From a checkpoint of a small encoder-decoder audio transcriber.
Model: 5.72M parameters, encoder activation gelu, encoder moe soft, encoder num experts 32, decoder width 128, decoder layers 8, decoder norm rmsnorm, decoder activation silu.
Training: adamw at rate 0.0018, 6600 steps.
Data: trained on read English sentences (LibriTTS-R), 15625 training examples, 54.1 epochs.
Rows from block 3 of the audio encoder of a small encoder-decoder audio transcriber, named by matrix and row number. Rows with one number within an expert belong to one neuron, the router's apart. Each number is 500 + 25 x the weight over its row's rms, rounded and kept within 0 to 999. All counts start at 0. Numbers have three digits each.
After each expert's rows are labels from the 100 clips, of 14976, where the router gives the expert most weight on average: "strongest on" is what is common among them. Only what is clearly more common there than usual is listed. The data: read English sentences (LibriTTS-R). In brackets: how many of the 100.
# router: slot weights (encoder.blocks.3.mlp.router.weight, 64x160), inputs 108-159
# up: expert up (encoder.blocks.3.mlp.up, 32x32x160), inputs 108-159
# down: expert down (encoder.blocks.3.mlp.down, 32x160x32, transposed), outputs 108-159

# expert 11
router.22:513520523501504547474536473473517524507525468480532512503468504465466479499515475497451484463525481489467466466489528476494481500463466468488474461559481540
router.23:510490544483504544477538470483518511479498466467534470494501531499471477503491497472483500473525531524464515526448531465494459526490521498501487483522504528
up.0:502516517481465506504485514536513508475499516507475517501520507561497508471488532499493456520504494472456527511501482496487508559517531509527509521499507491
down.0:440515466486607493518490481477503469526475511522469503468533513483497500462520461466542512465510475539552507513526531517511477521543472518425515454494466473
up.1:522516513500477507513473480514528506501505490486486480510541490474455476498468478541518510538476520494475474535523493487503530506485503498459518501488488503
down.1:489522487493499477526477519498521471526515523468507474503546464493529469486475491510484536532502493537536512577526503510496533519525410480488463478497484488
up.2:516508493523473530492503503469490464520492517498480533506474495475478538447556512492497481544519498519522463473497544507458457493509494504490501500506498469
down.2:479514445461511478523487511543495503519503519513531465503504526478500457550505490493531525528504538469501500487479509503548518580522478442518541524533498472
up.3:459502494480528524494500555493519490504448510490452529497508523580490525524521517478472481502523491503500501480490478540508506508502471477495527514505460516
down.3:512480456509534561505505514473459472505481469498525521494502503488463530506527534469510489498493462492536466478540504548521491493492533514494542505510426517
up.4:516516507473473473521499515486450477491505480528511510495512465470481494474467519519539514516477482503478495505471471490485533480487501509463523497464569474
down.4:519478532493503493456472480532484496477444500493488484536502516532500460521506561512513513525505487499480485503499516480516533483468492476533526525558457482
up.5:501515491493491508518474476538548533471528490494504508486500516524540474454536478554463529530499510486479504540546503488509480478502488498505500484509479511
down.5:544530508478513463481507529523485509499512494527560515519491502476488471513491550491514519524515509466456493504478492504488498474544471476449490526489547502
up.6:474508466489482468512533470510494555508484492507488523476492496533527495500503494518490493468509488425506449490500493521553507450554472456511490505522467507
down.6:499498525479551561481449505522503494495491518472522537501519512512486509496532555502544496502482507507505520516477490489511521494503490526474510540494480492
up.7:525470525493498499464494526514483477494534498496508534479492496469451525433516496501519512579495484524497493495513484516490499470496490533504529477522526490
down.7:481525456509524488499472511494493456525530499504525490491509495523497504495508493469495516536494505426466516473502493488496484529517484478506550541439546513
up.8:475515528487469516484493519471485509470479496480513489507518515531489474484490546543565546506480477483503475486475500475504515490483507534534542454510538459
down.8:509525520473519520515535448502439490465504479539480510526518476507485500453493525444508553466484479472499494510462505467520479533527491527527478503520504516
strongest on: the word "for" (31); the word "my" (28)

# expert 16
router.32:515500480494519501489532511487505498516508498524506483515474538479456489502520440503540498520501521510495528459448537504481468480528528519529550526498490527
router.33:511521501501474500483542489469516521495501495495522429500457515485480490522494459473495500487532515513512475488479539502523467536510478515481488512546499520
up.0:520520506515538489450478490503491520494513519494534499498439475470473508494495474467550466438518531487555515464514508505535527509505495507442506488513508462
down.0:496494576509535526512511527476524518492513480482479490493548521483516515523506521488514515522575461494476489506474468505494471494492503495529459514485515474
up.1:536511482523516482501515435530516512457538521512525488520513494500496500489467510507453468493485544469504485520522519481561521525507482485525529509531543524
down.1:484544486492451520495527530499485484510492500488516526497505460513466482463514546501493439445488515493486534533475506507507449494478465508487518530489521473
up.2:524512501507502482450512535499477489484499500490502483499470501458482495443491473482543520523468523498546527458528529470498521528509502506434511495495490492
down.2:505524521491519501513495544500481524522474527531514504496491531493475487536469508506473523490543491510500456520502476473453505513503519525519460500501517509
up.3:433490498499504536521522506472524491508482485500507542513505478532475494511490503519504508563536488501502484475478452517520503487472504496501526522505477531
down.3:480514508463500483509475503479511483464507500514521549515482506488499536503475494539490517483542459509536501497495459543506466467476477509526500436465495475
up.4:529520489504510497458478528539487522494543467526496468481473527467471472425477473499527513497514544499511526494498511439478534516517502531454515475499519482
down.4:510476547509477486511514501515517501468506492540514482516513501480523450527524487477489530540506464512482495512475456470473498503542493472507463501506497517
up.5:470500478488474498529508514519513531550464501458514491488510531546494511489475487508493547489549488472507511495497474490501504529488548523484513484543496494
down.5:501510458447510474454471489511515482488495521497538484488508467483487536488490524582509480499463478478494497486494468508498492481485466455508503510491468502
up.6:509477514502485518516524434551498558456546493493563492517516499514514496506513470492472458511453519479536543544509550502563491516503485436507495501496512504
down.6:503489555507431490500496545511518509533537465463481493498538491460499497514454477458528461500542505491494494488483553501464522490498476521516501518504516488
up.7:434527526483501494497500474551487513492518495484500522522466487496493520486473489499501493531496510460501526496514493539534484513481478424460485519506461512
down.7:455475527503521515489493481489465456529495512483540512460543495479534536503471485506502502478499497507507474525454513539495480493509493507492461506535473504
up.8:454534491480496532520524504474489499529451471503472536474499512506497496487530487529497517546558533518523547528459469498510488503523460479501475523480510477
down.8:495522499535501481527497456486521513483529545500519483506472506486501520510519504493549509512479482512479445453495482549499488482467495523511493465558492490
strongest on: the word "of" (54)

# expert 6
router.12:524520507513525495481478472539499486504479476504562506468488513456454494535504456563505530483488508506520504464499511497515460488437471490516494488547495508
router.13:522546528511441529467510473481527532503485471501532473499476531489488504536499481546499480489502537474504487487474529471514462487470477506519468513547503516
up.0:501521467473505516505471510474549509493496515507512477509563522515475501545440500509538512500542535466482477482515497487556490458518544486513472479508517532
down.0:503508507474543512508480521504503486510519472493519469476502497494466483516459499517519516484548490481483489446457461517567502468491514499514485542472492508
up.1:517485482509505527451440534501511489502509501487472462490513522478500489538479519497526490487538508497486463505533458497529507452543523501535452539495505481
down.1:540487491480470510505497499521505475517544522505530466507540523492456449557454525557523490503502497536449525501484484517540531482536520508498455522445527475
up.2:463515452477475502468469504530504511522507493508468521496458516472502487457418513499531503546492494513505510500519498499504568502522478518466492477513497442
down.2:462482464498518536513516518479526471526525515532492480528536478467490513508465513500528489488507479507506482501525448495520510486505499470477511490438546506
up.3:448514495476496479456558511512528508519471507490503504508519464482476477466472500513499472497467477538470537466514504469521495489520526503520512486516533483
down.3:502513473497554507495510477481513512522480492493491468509491513479509502501503541510502501510508492489469469505494505513528509508558553530490541495512477461
up.4:497498477519508520479464559494465482532487477478490503499530488480489495462465528525539511530511498518496468473519417522486541449501554526523545530487501482
down.4:519503486456540520491471477502507476539541499505510500540490500444465453492465535480522532520503497524449487524500463528511527518530468498511495499475490456
up.5:504474502477491498486482516514481506524471482447500497510501508522523488471473514521524495530526490516538467468504479501501535463509508531447498530473471479
down.5:481482490470490479477464510533532487510521482473526525546528470472506508510461472484524521530467493524474521485461490495519519508533509495452543513482483522
up.6:530509506506495443466495485479472522509504513488505524514435472502517503491513477476510502543513469518486501516528487473451513524517480501489444505489482539
down.6:474524523505481463503544497497540496505500499512486485502504508511466478502491516495493524540468542526483526508571479490493505459491522471524495496549514449
up.7:458481489493535512511487450516471488478488516482518551498482461500498501491508517516516502508507501482524486487463485511498484535480465488457485499508508485
down.7:481508506493536477480497485533477488549480489470506539481537481495481509489510462487491470482523531493496514546472514473479485469514484473520541477518443525
up.8:513522486494544468523456476503439510521494540515514545523505504511500504472478497487527471515526495447540520487525474473517549469511525511530472518485476528
down.8:500517490509531518460516519491516502513493487459483522527465505580475500499482516473511513512504525471498532455488471501497510485488558535473528538489529538
strongest on: the word "he" (59); the word "his" (36)

# expert 21
router.42:483490512505506529519544470458489549506491496490500463496464520517508486516503467476484482481495494490497494476453543522530460496527505487506521485518499521
router.43:457497528511513488514541510459519535518491485497491495484517489503503477492514435437486493515469514516519550510465538518483440491517496487502524477506491504
up.0:485535497450498509484515467506494513489484490523452496498480493485501463472515481479536486554458512481504498472498533520454502515451477472456532505498491495
down.0:516490507510527518507476475533514514550496450476532500504491481475463463458502489487523470493514505510500477482457477459520480490464485455490529525540500463
up.1:498537444508502469464480489496499497515503514530521478474484412467492496499529469512542536519476522478500490493509540458473506521434481521474479479505515504
down.1:526475492524539486462518509527480462514517483511524507511474504482492532521469496493502466487536505508474464474488495469528518485492520470495536502473490528
up.2:510490514504478503477500496510485466496471490468525483520495533558508498513498515506530474491502440563438509518496494498551535475510477574525541483531519508
down.2:504510457498484514498455483526488497478510518517501493486529476525499446544470492476511491550455496502492562469532493526498514531512498481495494513496512518
up.3:512502513521518472490501524491495520498493509479473531480481507468475502470537491503473530484471469495523470518493519473446474501546517496504532496493515529
down.3:525438525482532490482523441529528556506514478528533560524522486480555530491507507484506494503490511519457492464531495509495517544505517555493514484506488515
up.4:485456503551470507542492496515492517506559506523494532524513507463486515485517478516451475483505502505516511528476471484524484486542530485511487496510562495
down.4:493494487474475473502517498491496495451542533482528521535464492516524494494535500537491490496522492450493532522503527493464455503495503545526486504515488474
up.5:503550438456452473512551471487498525476520505494513503489501462502495515462483481472493483508482520500508512483501527499511476555462478456464497491521491538
down.5:479499513506481492480524516558510497473544475480495516481464512474483499464514431459530469491504555509449483492486508540485508487514486459507528489486508468
up.6:444462496487483562477533514482487495495459509452446510504532483519542512504490518498505510495491448488483496489496497534482488522484483489486522519489476511
down.6:497493515507504447494485488537510490462540548490508518535519465506484530470477499510466488512515502509532497489506508533530523518492485516496460500469508482
up.7:524522476483559486498512553491493482493498485551511523518487456475488476478503487464541478522469527488504511467498492500480519476484496509493488513507530482
down.7:508494479496533488453489466535478504558480492509504455496426503500508473512479494528535496509483509476493453512508470467541514528538511439501528531528470518
up.8:503505492537522494477502513521538554463488485513506487509485498529487496540511507488511516478494529470491512485498472523523511520510491476505504498488477486
down.8:534481511508466471493523511495503504480467522491480479458530501534517525510492479517526479530459500503527540535529520486487512481505501511476495524431511507
strongest on: the word "her" (29)

# expert 23
router.46:498493521500472529507531478450506527507506502498482486522448524524473500518496496537470490521504496515496484507460521517531488505492447471509471485533456524
router.47:488471470463481491526493493486497509480536535530492450522494483516508509487490515510488487506526504513474496496467503515536510513516462490500492478536453512
up.0:500479514488554513480513501499499470490493480476478482474499536516499473471540499509508493473497481488442496478499483487552470507567495468530551495513489558
down.0:475520447489500501549492539517488507530462487503507533557529488502482516520450533513490473469490524459521548484503515526523512513500480506478486536459479501
up.1:543463533479467504493498551505475492528579506472523467505521491500511525510466522493509485510492491516471470496529486499490478517515483512486477481480501513
down.1:461456489514496506490519474548492465503468480483504459480476487482517476553521505471512473498540480471500483484496569477504500483515502493547510491519506491
up.2:522529505491556500478470501510505492467502487482486507513487550482498482511495483505513558508505515474467548512502512514533474443485510500517520513528499561
down.2:507511512514495510546495537527513507538518482422463531500501518511477500502433552466514478461479510467521489501540524527554513475524532521473511498463516471
up.3:525559480463518546526496480488521523498470478478507482526516523477505521496530503506462515517542490483559502487460521522479492491470527521536476502503471510
down.3:463512467516491522492511484530534492473575481497505496463535481514512489475463483460522499467460499519521530493521504511492484521523506527478543499522507547
up.4:448468455496498476498505490527474526458485541518485489479510549549512503511476518498452478488525547462508500487480483494471512517525493529496516509538467512
down.4:487528529528517478538459500514482489542496535483503455495522454472512523512508503468488503515547525510476518509486496456519513512526533521488540548493483521
up.5:451495466503472474502539489530511458513470540496462498481478517517515512453462481508483502536466570530494506507502482502495516501529515500503480499479479482
down.5:500526545513479489471490503515516531481541505501463521493506501485542547495511500525489500505494529480514508517526494510494491491483511497546505460506514500
up.6:516539504485515502483541488507512480509495479459520512534500505458486494499484508536453484537487543503504509525480498482497526467471465495467461497518477502
down.6:466530492461511517527539512568492551483482486508453463492544431495488510519500486477470463495477534503458544520491508515464494480544489487499497479499518521
up.7:491542500532523512511480492535481508488462494543513500532525499500504528513455460533519550476522575528504505462506489456509522498487519514487513504521485494
down.7:521477483535422485527463487464512498526511504497526517511497512493516502514456512519509528523512533454462477493492509510507536504522522518508527479518489496
up.8:479472515488522493506501499514503453490500515519480479473508500522478459470548514528472484456484474497456491493493505514540490471551476459515552509542508543
down.8:476512487496545549515499499472485470517480462479518504527479488496458468544500514514491493453487517437512518462515522518501538524504488538460483526479461498
strongest on: the word "you" (63)

# expert 14
router.28:476493527498479514490544509453519491515483489505531520501513494509484474515506430499514513522504502503499537502519520518490422464463493487510509505501493488
router.29:492475484528492517511520482495520472541501505511528490498475511510482488501527447478457494512477506478525518485509542485501459502446480489523514521483485495
up.0:540516537524483501428492496481485512480490500438516486470511497480507497517490497478545486537506504527508533506520537516540480501462497479466507504523494465
down.0:543522438468502484512462496507517512521493509486519536487515483531484509515490521502513515488507472492532480509512482493502558536525522487525509486485492501
up.1:522522468503485499457479508501518510478519464505538496438529476470498483473532512509530514521471537504483518499496513492491517484504529527471501485499526450
down.1:479481485521478482502502508505503515453509463522519475458504502503493498503495537472515527529478484514478505492466529469511519516503548497528500497478476523
up.2:504498452500477541507508526511512531521525504509516508524500544488489502526495477527508465461476529481466488482493498458505499485524527559545473438519504478
down.2:520519550512510523480485486490492465482514449502474518484508536528507489457489534455549486499528471523493482512494509502512488474536478526499491506486515496
up.3:462506487479514543490470522477526528497490517545502481504486508510508470493517502534510491429531507524507491497528482464499505482496498513563460458540507469
down.3:491518558535472478481461480512500494469520474504501545472507501501500483483523503486527536502488530544520445519468481467509463507479473513515460503487519513
up.4:535529515513472519516495485487478513469496482514501514464475472468487501521482477533516491482519465524485500497486524531464489526457436470463507484573485501
down.4:542447482515511485496521569517527477518512503546488493516517486460503518511515484524459502506504485484515510478509458483454479454524537480493517498443490502
up.5:501509507488483509496486483494509512494467508552511502456554483536484509492472533532493525494471480502467503522527485508470506481520478468479492499461505480
down.5:517516486545524493513472523486522446485511528479489496547522495510508525530489485468551482489488519488482514475497502548576499487517480506538513507526512476
up.6:525507508480499455503506478538497501500532503497536482508520536479483493528489498496524486526508542493476503489516501487498539513527510525502546481460530521
down.6:516505459551455523484468503505497480505428548471482515496508550536525490471471516474480512533494483487498512466451471480519484478470499509466487498513546459
up.7:509515504491522447503517498548506499489513487496505460463479496456479477552443477527521497537466525485514492479516479517514495495475487470470525502531481497
down.7:538511473530463511501503506468486515528485517508518495511462512529501521458478518489485534526495482482507525526484486512527558531544539469466481519462491448
up.8:464502471469502511529505546520498489518471505532463501535536506531504526481491506480475476454520447465520504460491482496501504497481522478533526512506477570
down.8:487511494466464542469504475507520507481495487493510568516525526508524538460497504471493498480476498511495506516527527527525531499489474522528493487515492472
strongest on: the word "the" (75)

# expert 10
router.20:484534540479515535517513495461526560519446481509495495525485490506486500545491477503507538510524493496551488482466523521513455478501500474514491469518504499
router.21:498514479493484546503498460524512540488509465524526468514483500492457467507495501518503494508496508511510490496477500542504475512488463471530507496534506492
up.0:508525515546457456463480498527459516474497470519499509477529478476501503483520488478508544511535513562511520490476512470472495484487508516449465517491567515
down.0:490492499502503517525520491479527496489541546472497495482502495504459471504448518468502523508476475494508499517527508536506539502496506507429510458509527494
up.1:503462533512491533533519511513512475511446515503489505490559466451510524482530503513461497522483532518517487521470529494478504477520513522503469539478473499
down.1:481506430525496497543510482514518475443525538518539454469533503470527502541496476520503538514477472494508474509455465508553484500477471493512488511541514515
up.2:535512505495494504420502513506478489469459480519505483522518437455502486502483517486530496509516503531498539491472466503515507503464525484457458528472580522
down.2:532468502519509531461479502480534516485509561506533512520538517522491492506499529510494484486462495507523453535553498484498557484464495523520499481492511492
up.3:502494483496514521474474504542485464494467462531523476479548449447478504514471538507518505535513528528501462507469442493517540487502519503477504529470552546
down.3:484517492517516496513498487517534519507533485519499459517523556549517473472514484515501529528507495499532489487502474492496504488468511471489524512485538517
up.4:519492463495496502569483487504506522515520528534509522502538451474510516496507500504535483497433539507534526499498526526460513508499479503493502505466505490
down.4:497526511483493477518473475543496484544542478487512483463492500509508512519477481521537502560495500504478538533460454452516517463513529517514477544494529479
up.5:520496468498460532512476508515518533525498465492534488497524515498513479471486510499513455499540504530453458484500496480474504523544522506529479522488513473
down.5:474542497458512487531467479493540499499509512495493455531500540482470478512481507529544518542504481490529528485468531490513473510505476479476499524505492488
up.6:492497511501533513510470510438563500510507516480467500524491531545511503510516502489509494470505497507486496489490526460523473538553531482540540485534484502
down.6:487481472514511533492528498471530479532456481508511517499489495481504548471485505505469450506520496473521516474499488528489496510492461522487517532540505523
up.7:538553528448496504489485509485533510484503493519523483500510493533512470491551524483505496514482517514465511493480517536491468480509517477547527532458521518
down.7:530498519539470554527472503499519523508522537467476487498497545524541478484499522483515476486522451486509489529501507488491506475488441540499481521551463444
up.8:467516503511528518487495468478567504487483506472485517478496539549505494514474506490486540438509485473491483482518515481505505515505498499517519457527501517
down.8:512536510478468480503496544458515512465487446484497508543477501499495524512528447543454521543473498507513539436465486541531509481458523511463480475496482527
strongest on: the word "it" (54); the word "is" (34)

# expert 17
router.34:493467524502477521505538498488490489473512463492504491500479498462463506521511465492445519509533499505509517495464542529494438511473515476517497494528484528
router.35:553448516511527499508500503476463479504508516531506458507517518494489494527539493473472524497498512499530524510483541532539493499468513477514498498504498532
up.0:528486531518511492463485518467497511518522494468492452492485502501490468483483485531527513543517539502515517511513468492561553488520505439476490499461511519
down.0:524496517472478476477518461520480501493521543538505481454528465487484510549464493504488524494470489513519463509510545450457498483526531518498469483476484522
up.1:490466496468482544498499525470534514538535463502513491495504507476468492440512493526503508494514536532512519516480477480506448473526493519511521491498551503
down.1:493516464494496489483515473527484483485528499527523475493519491513509508514551489486437474509507542478515485504495479538511548526498463486490469486502505539
up.2:461498533510491512537497499520518464495440493469434491514498482518506519519538467481480518511535479450474491498464492497493479494520521473510527531539477527
down.2:494514487459534512516531534453505492521461499499566472502492502490482482483468492500494505530484504493522476457535469518511496496468477515543496512516528477
up.3:451549491499531526519515542520492477477539488517472488507559477459482500474472519490508485474446506543518544527509527470494499528477493497458491455495527519
down.3:573503544476456523514507483506499455489453512544538472483476525469513486479523522549504527484501538466509461514465517466468481502458505492513530509510481535
up.4:492509514487504513529535481478528478508477481493464477518492514512501504516521478508472524524533465441523508486512467519545462489503489446518493502544482559
down.4:484542475493537509518526542505482490529542514504493545508480481503525474495452490505507465516491479486544497471456486512485525480518467526477497518514526469
up.5:497463564524467553457543539499481470457498477499506491523519474475513517479477463482477510527509514493439502492506516500482488491519514456494528501504503508
down.5:519537499493504517509528499539520515492458479490519517488477502514502521505462512505496481494511504493485496491499493499483487466545476495537490537508569459
up.6:453512488474502518487502513495484547493522513508520499453487473505501480479474490467491523492501509562533523490506515492518520507466479500470473492465518519
down.6:480497546499470522488526495518511498496499478498495472493519556542543438507520514501489520493542534510450505502489492510493480474509441519495482454520506552
up.7:489484471488484483541506493535519511497532469528543513474517459489483524495488495470518445485468517518529519489474509531457506536496504531445488466493530469
down.7:530445477470492515462515488483486477457489514513516522482531482476505497432513522508501528516495491485538510472497494461515520501559527520526486495500521559
up.8:472513542499527482517529446496487480499501524493480492530545491524540516565481520436472521461492467448472498491517486508535479491474492445492496489483481542
down.8:507454523442536504516518472496529516525487527468544524470511480535495507480461535523511476455481492496479479491465482498502533504538507524516570497505528469
strongest on: the word "they" (27)

# expert 5
router.10:503481551499464542535517477519536493513467543465502461484474529533548496496515512487503500539529484465515532528484554489491504527511505498472484501486515503
router.11:541502539473491487477514515494579502513498492514521481469482515488497484528548473499508552489495517527496510493512546483485466495491528531494447464501485482
up.0:553483520501486491469479521530503498505510467467522500444502515486500474443475527468568509506485521549488505446494467480525563478512528555490489471494507481
down.0:537519519506483500500453477517476493508489511501540479480507498487505490527486500524522547540535529483473528516499453458522558510555508500500502528447562474
up.1:474516488494491508533532528510534511484435469485487497482553473549534510484522490480439469468508486460558513512490490499492447499466510477542521499510484525
down.1:483511500535499477475486486506470528478498502507519514495443450545491520457528502547485501514476463518495492471528504503472505559452500503481532528495472537
up.2:532543515488509495540493464476460473517509563518491488512531487507516475503503535482561502503493477506528471510514551505489496498491473527525501442480435516
down.2:455492500495543463470446512511503501514522482537506487490551506477473467518509480472492504480514482494482487476512478527480476510530498438495512509475482505
up.3:477501499499532476525464469522488518492510479511480510480499481501491514499459450504528507566531499493474518535526537473531532490499491492471470445497524504
down.3:483467477493496487481514580517556514510513457508531531535468482496499531486518493509519485514526482486524547458461495484520498522463526449517505502486492506
up.4:438475516505546525521504454522490491508463534476468544546507474464503506499527479506483505527497463511517524498505500546465449475497494451483546518510443504
down.4:526541458487550526536496519505495510496537519508471510463516490494509534481533526511483474494461518497508474475506546458481431488482485489530557509523455516
up.5:476485503500476504538533511525518509511431487502483475477546493535502491489538504491468467493519463466562510493497501456499469512489513471542530486517492504
down.5:472548507545491519502485497518455535454494492508507523474478466521537493497521525554496512475466507516496513473512513500448511452469511500484477495495486480
up.6:543540529491502495499490533494488525518487476466528509472449496470498496488495496542523495527479533534504531488481484493497517474520521526495469462437487478
down.6:548498537507506535490489533483448485455510462466500467488466498446520489508462501507532529534494472492503465516469475492495508509490550515529515518474497508
up.7:502534446474466515473502469501476456490512510460500504498531510509462479453498508493494473532482492540491485478498499512505497507494491471493531473441486513
down.7:523509477465514482499531515473504508515528477502483511500503446473497496531516495452518495512531477446498497510467481430527510505476513466485484478531491484
up.8:515527516469469521502477544525485516460533486480500484497517470490507507467463547465542512542496513519483530506446491458483532488496506530499473493473490449
down.8:541503541503489458507513523517502538498487472474509495528485476437492476487497454506500497528535530471436438464481492470520557485501515441535497526491499507
strongest on: the word "she" (33)

# expert 30
router.60:502501480523475486503510469498466523487500492513532472508503497487493527494499484503455518505543544519499465484527514481543513515505507488514453463523474492
router.61:473531527501480522470519471465496531454488488471508481509483533489487524516510498491481510495534483530505475486486548512516471529502469497495459450557479499
up.0:480507486527502505543481485501483480472535512499460512506507508461498532496513527439514475494504474508457467482497532481466523540537482495503480496513508508
down.0:474522518512507537570512501469532515512487512468479513498520498521513503456494471454451474549483501463560515500518475479494518522493537480558497473507499509
up.1:502529463518517496532479512463488482505508503449501516510504588533499485449524476498476505536486460494472498463475566516482480490524497521506491446511500475
down.1:499515547532532533484515460493498512508537528537499511461482499508523503524493483527513482514507490482451465458430514469482483485505493462542470514525494509
up.2:481522475512484470507513492515477519495498504538488502493484482491484537475567492460449485506502507521480559488503495535487525512486473486534485515500487511
down.2:530509485478488482508473490492503480475571502521506473457508512466497475493470499482537497466540499502481490501456500492533489496516505463490491447525572538
up.3:497528542481513475500528525462474484474512472484502531526522516465478499511503505518469549509455466524501511518504528518487456506473508502472505515497512531
down.3:506510522516510507479493504511504495494495522516512511498497485480505466516489565505518480505495480511524473512498503495456492524478470499464493606486498463
up.4:498482517526529508499513508557513443495472463517483459497494489434502522526495546532510511511499507516525511503451464519516489511521545499485527518486521482
down.4:542515482513527481487509512539512443470490470483509540528520508463434491568513475505497499497523477524527503518499484512493497491504492521524497489501487514
up.5:540533479537517504470511506505499495542525506458501502492482527532511493430477497508513517531509466506489486480514524479473505463528533512474514462490509493
down.5:495519538453522516467511479520496494469509470495520508523523482483530490510534459491492495532520457528499472475442507476512476494519564488491484457527513517
up.6:504525476493485487509490508552500471498484495499523534517508500525484526537503479472457458522511496499519541426466499505509498463529494525525478511502519484
down.6:470461437508505492524512478454501501501480484494544528487474493541544575515513458532507506515483477500488476481473515545479487494491497483583487488496505452
up.7:533520490476470467542510489515500512537474509443481502439506522511521514462486509496487540488486462474519474488519548424510497454527484496479489478516473498
down.7:451567492482486538525506458506510486495474506478504513477525438538508483473499467515553492492501513499500535437485473496496492482513496487485495486489473502
up.8:493482474532499498536489501489503497484497480506475524534523511526494546484570539491467533494505472455442526512492499532481435483521493472524524516492512522
down.8:484496460495470498514486478467546490545484505520449526533493524442508466485507483473530492478515503535514505472478540512500506528507495532476497527549505479
strongest on: the word "i" (64); the word "she" (25)

# expert 12
router.24:495525471488492495513516491498529515485516471474545487459470529487463503511462456496501472480532491517544478473458526506526467489496491521505487461582487516
router.25:478495516489478519501537465524532491469507449500551468469447508493462481496482469507459462455522477491489496486459532495503463541505464520507495473586488495
up.0:506503508452514454516473505482547535544488500505465490504497488581529544520520519459481514482542518470505522475489492498564490524485508449570506485517507498
down.0:462479528492489542515542496438488528469494500454539468495519528504480537500508448524497491489502453514522552494472495548498482505507522505567551462526499524
up.1:442460477468494533555525464519481508474511504550538490495507489507497514519488509482490498493455502459551514505470517582471492516463493496472520506507528489
down.1:478514525480495492504498485519494498488468487521477519548477436514533492498505498462466498500504472501509528500520525474528508481513513512424504490504477530
up.2:457504504507494483534500514510520500496507513494507472492459498513507475505484484470473485481525491503491511510508474525528522529513494449492500504528486534
down.2:504525491467495509513506546476496520506490487496502517456488499533475496441503482503458492483493461564510469515552500534478517462493484523530524507468512506
up.3:458493494527540462512490516524503514481491517480471502514460477506503496505519511458486506477524487503495479456524495559531496530485509466519541516511503528
down.3:479463516525487517519560523497497533498500521519525540485523507531458504512518525510481457493487491469524557471499515539468479487533482491510517495473480495
up.4:467542503515508468521513485496497488493470500485500472503479471509512500497504465434461450472526475506500487485489486503518511527515505450506487500516462530
down.4:507515501501500556538525511486514504474511500513496548477480502499494493494478495453470509472515448503510526501456508490451494487485516465491524483499502491
up.5:500475473482503493491479537450498511556470519486479504480502488532520520483473528522542532592504480553506452502538471520512489496516513518506500488512482477
down.5:495498519459465526500489443496501484497531491529479483513504472467510479498489541506510507511517461514503494493455477459504504506499497473490521496547521488
up.6:500505500493519514453497506482490483544521481513485518490543476471500495483512496557539528515468451495497491488489520487492497440519491519536520497517532471
down.6:507543464510502502492532495544551465513500513492479479498462526465512502507477488489455487509446491504466515425520515524520475533490495494494530568460469483
up.7:495443490499477481546500493540487488451518512547504506522512532516512510504535525485484493479454508492507516504471516542480479544505495515486531542496494491
down.7:487538499496512488522529483494482502523535500510538519483513469471536517509473514517477523494503482527539521484439505474467538481462487491488462487517516469
up.8:500520507506538502508521487541490504539549471526534503478496489464507506520506473533508495465477501467492507486489512459517460483515472519535503478520497515
down.8:482502460481523531490536504501468483506470496538466535571488483524521494511501516455529489496503508487512509510479490520538515524496479508522503555493473516
strongest on: the word "was" (36)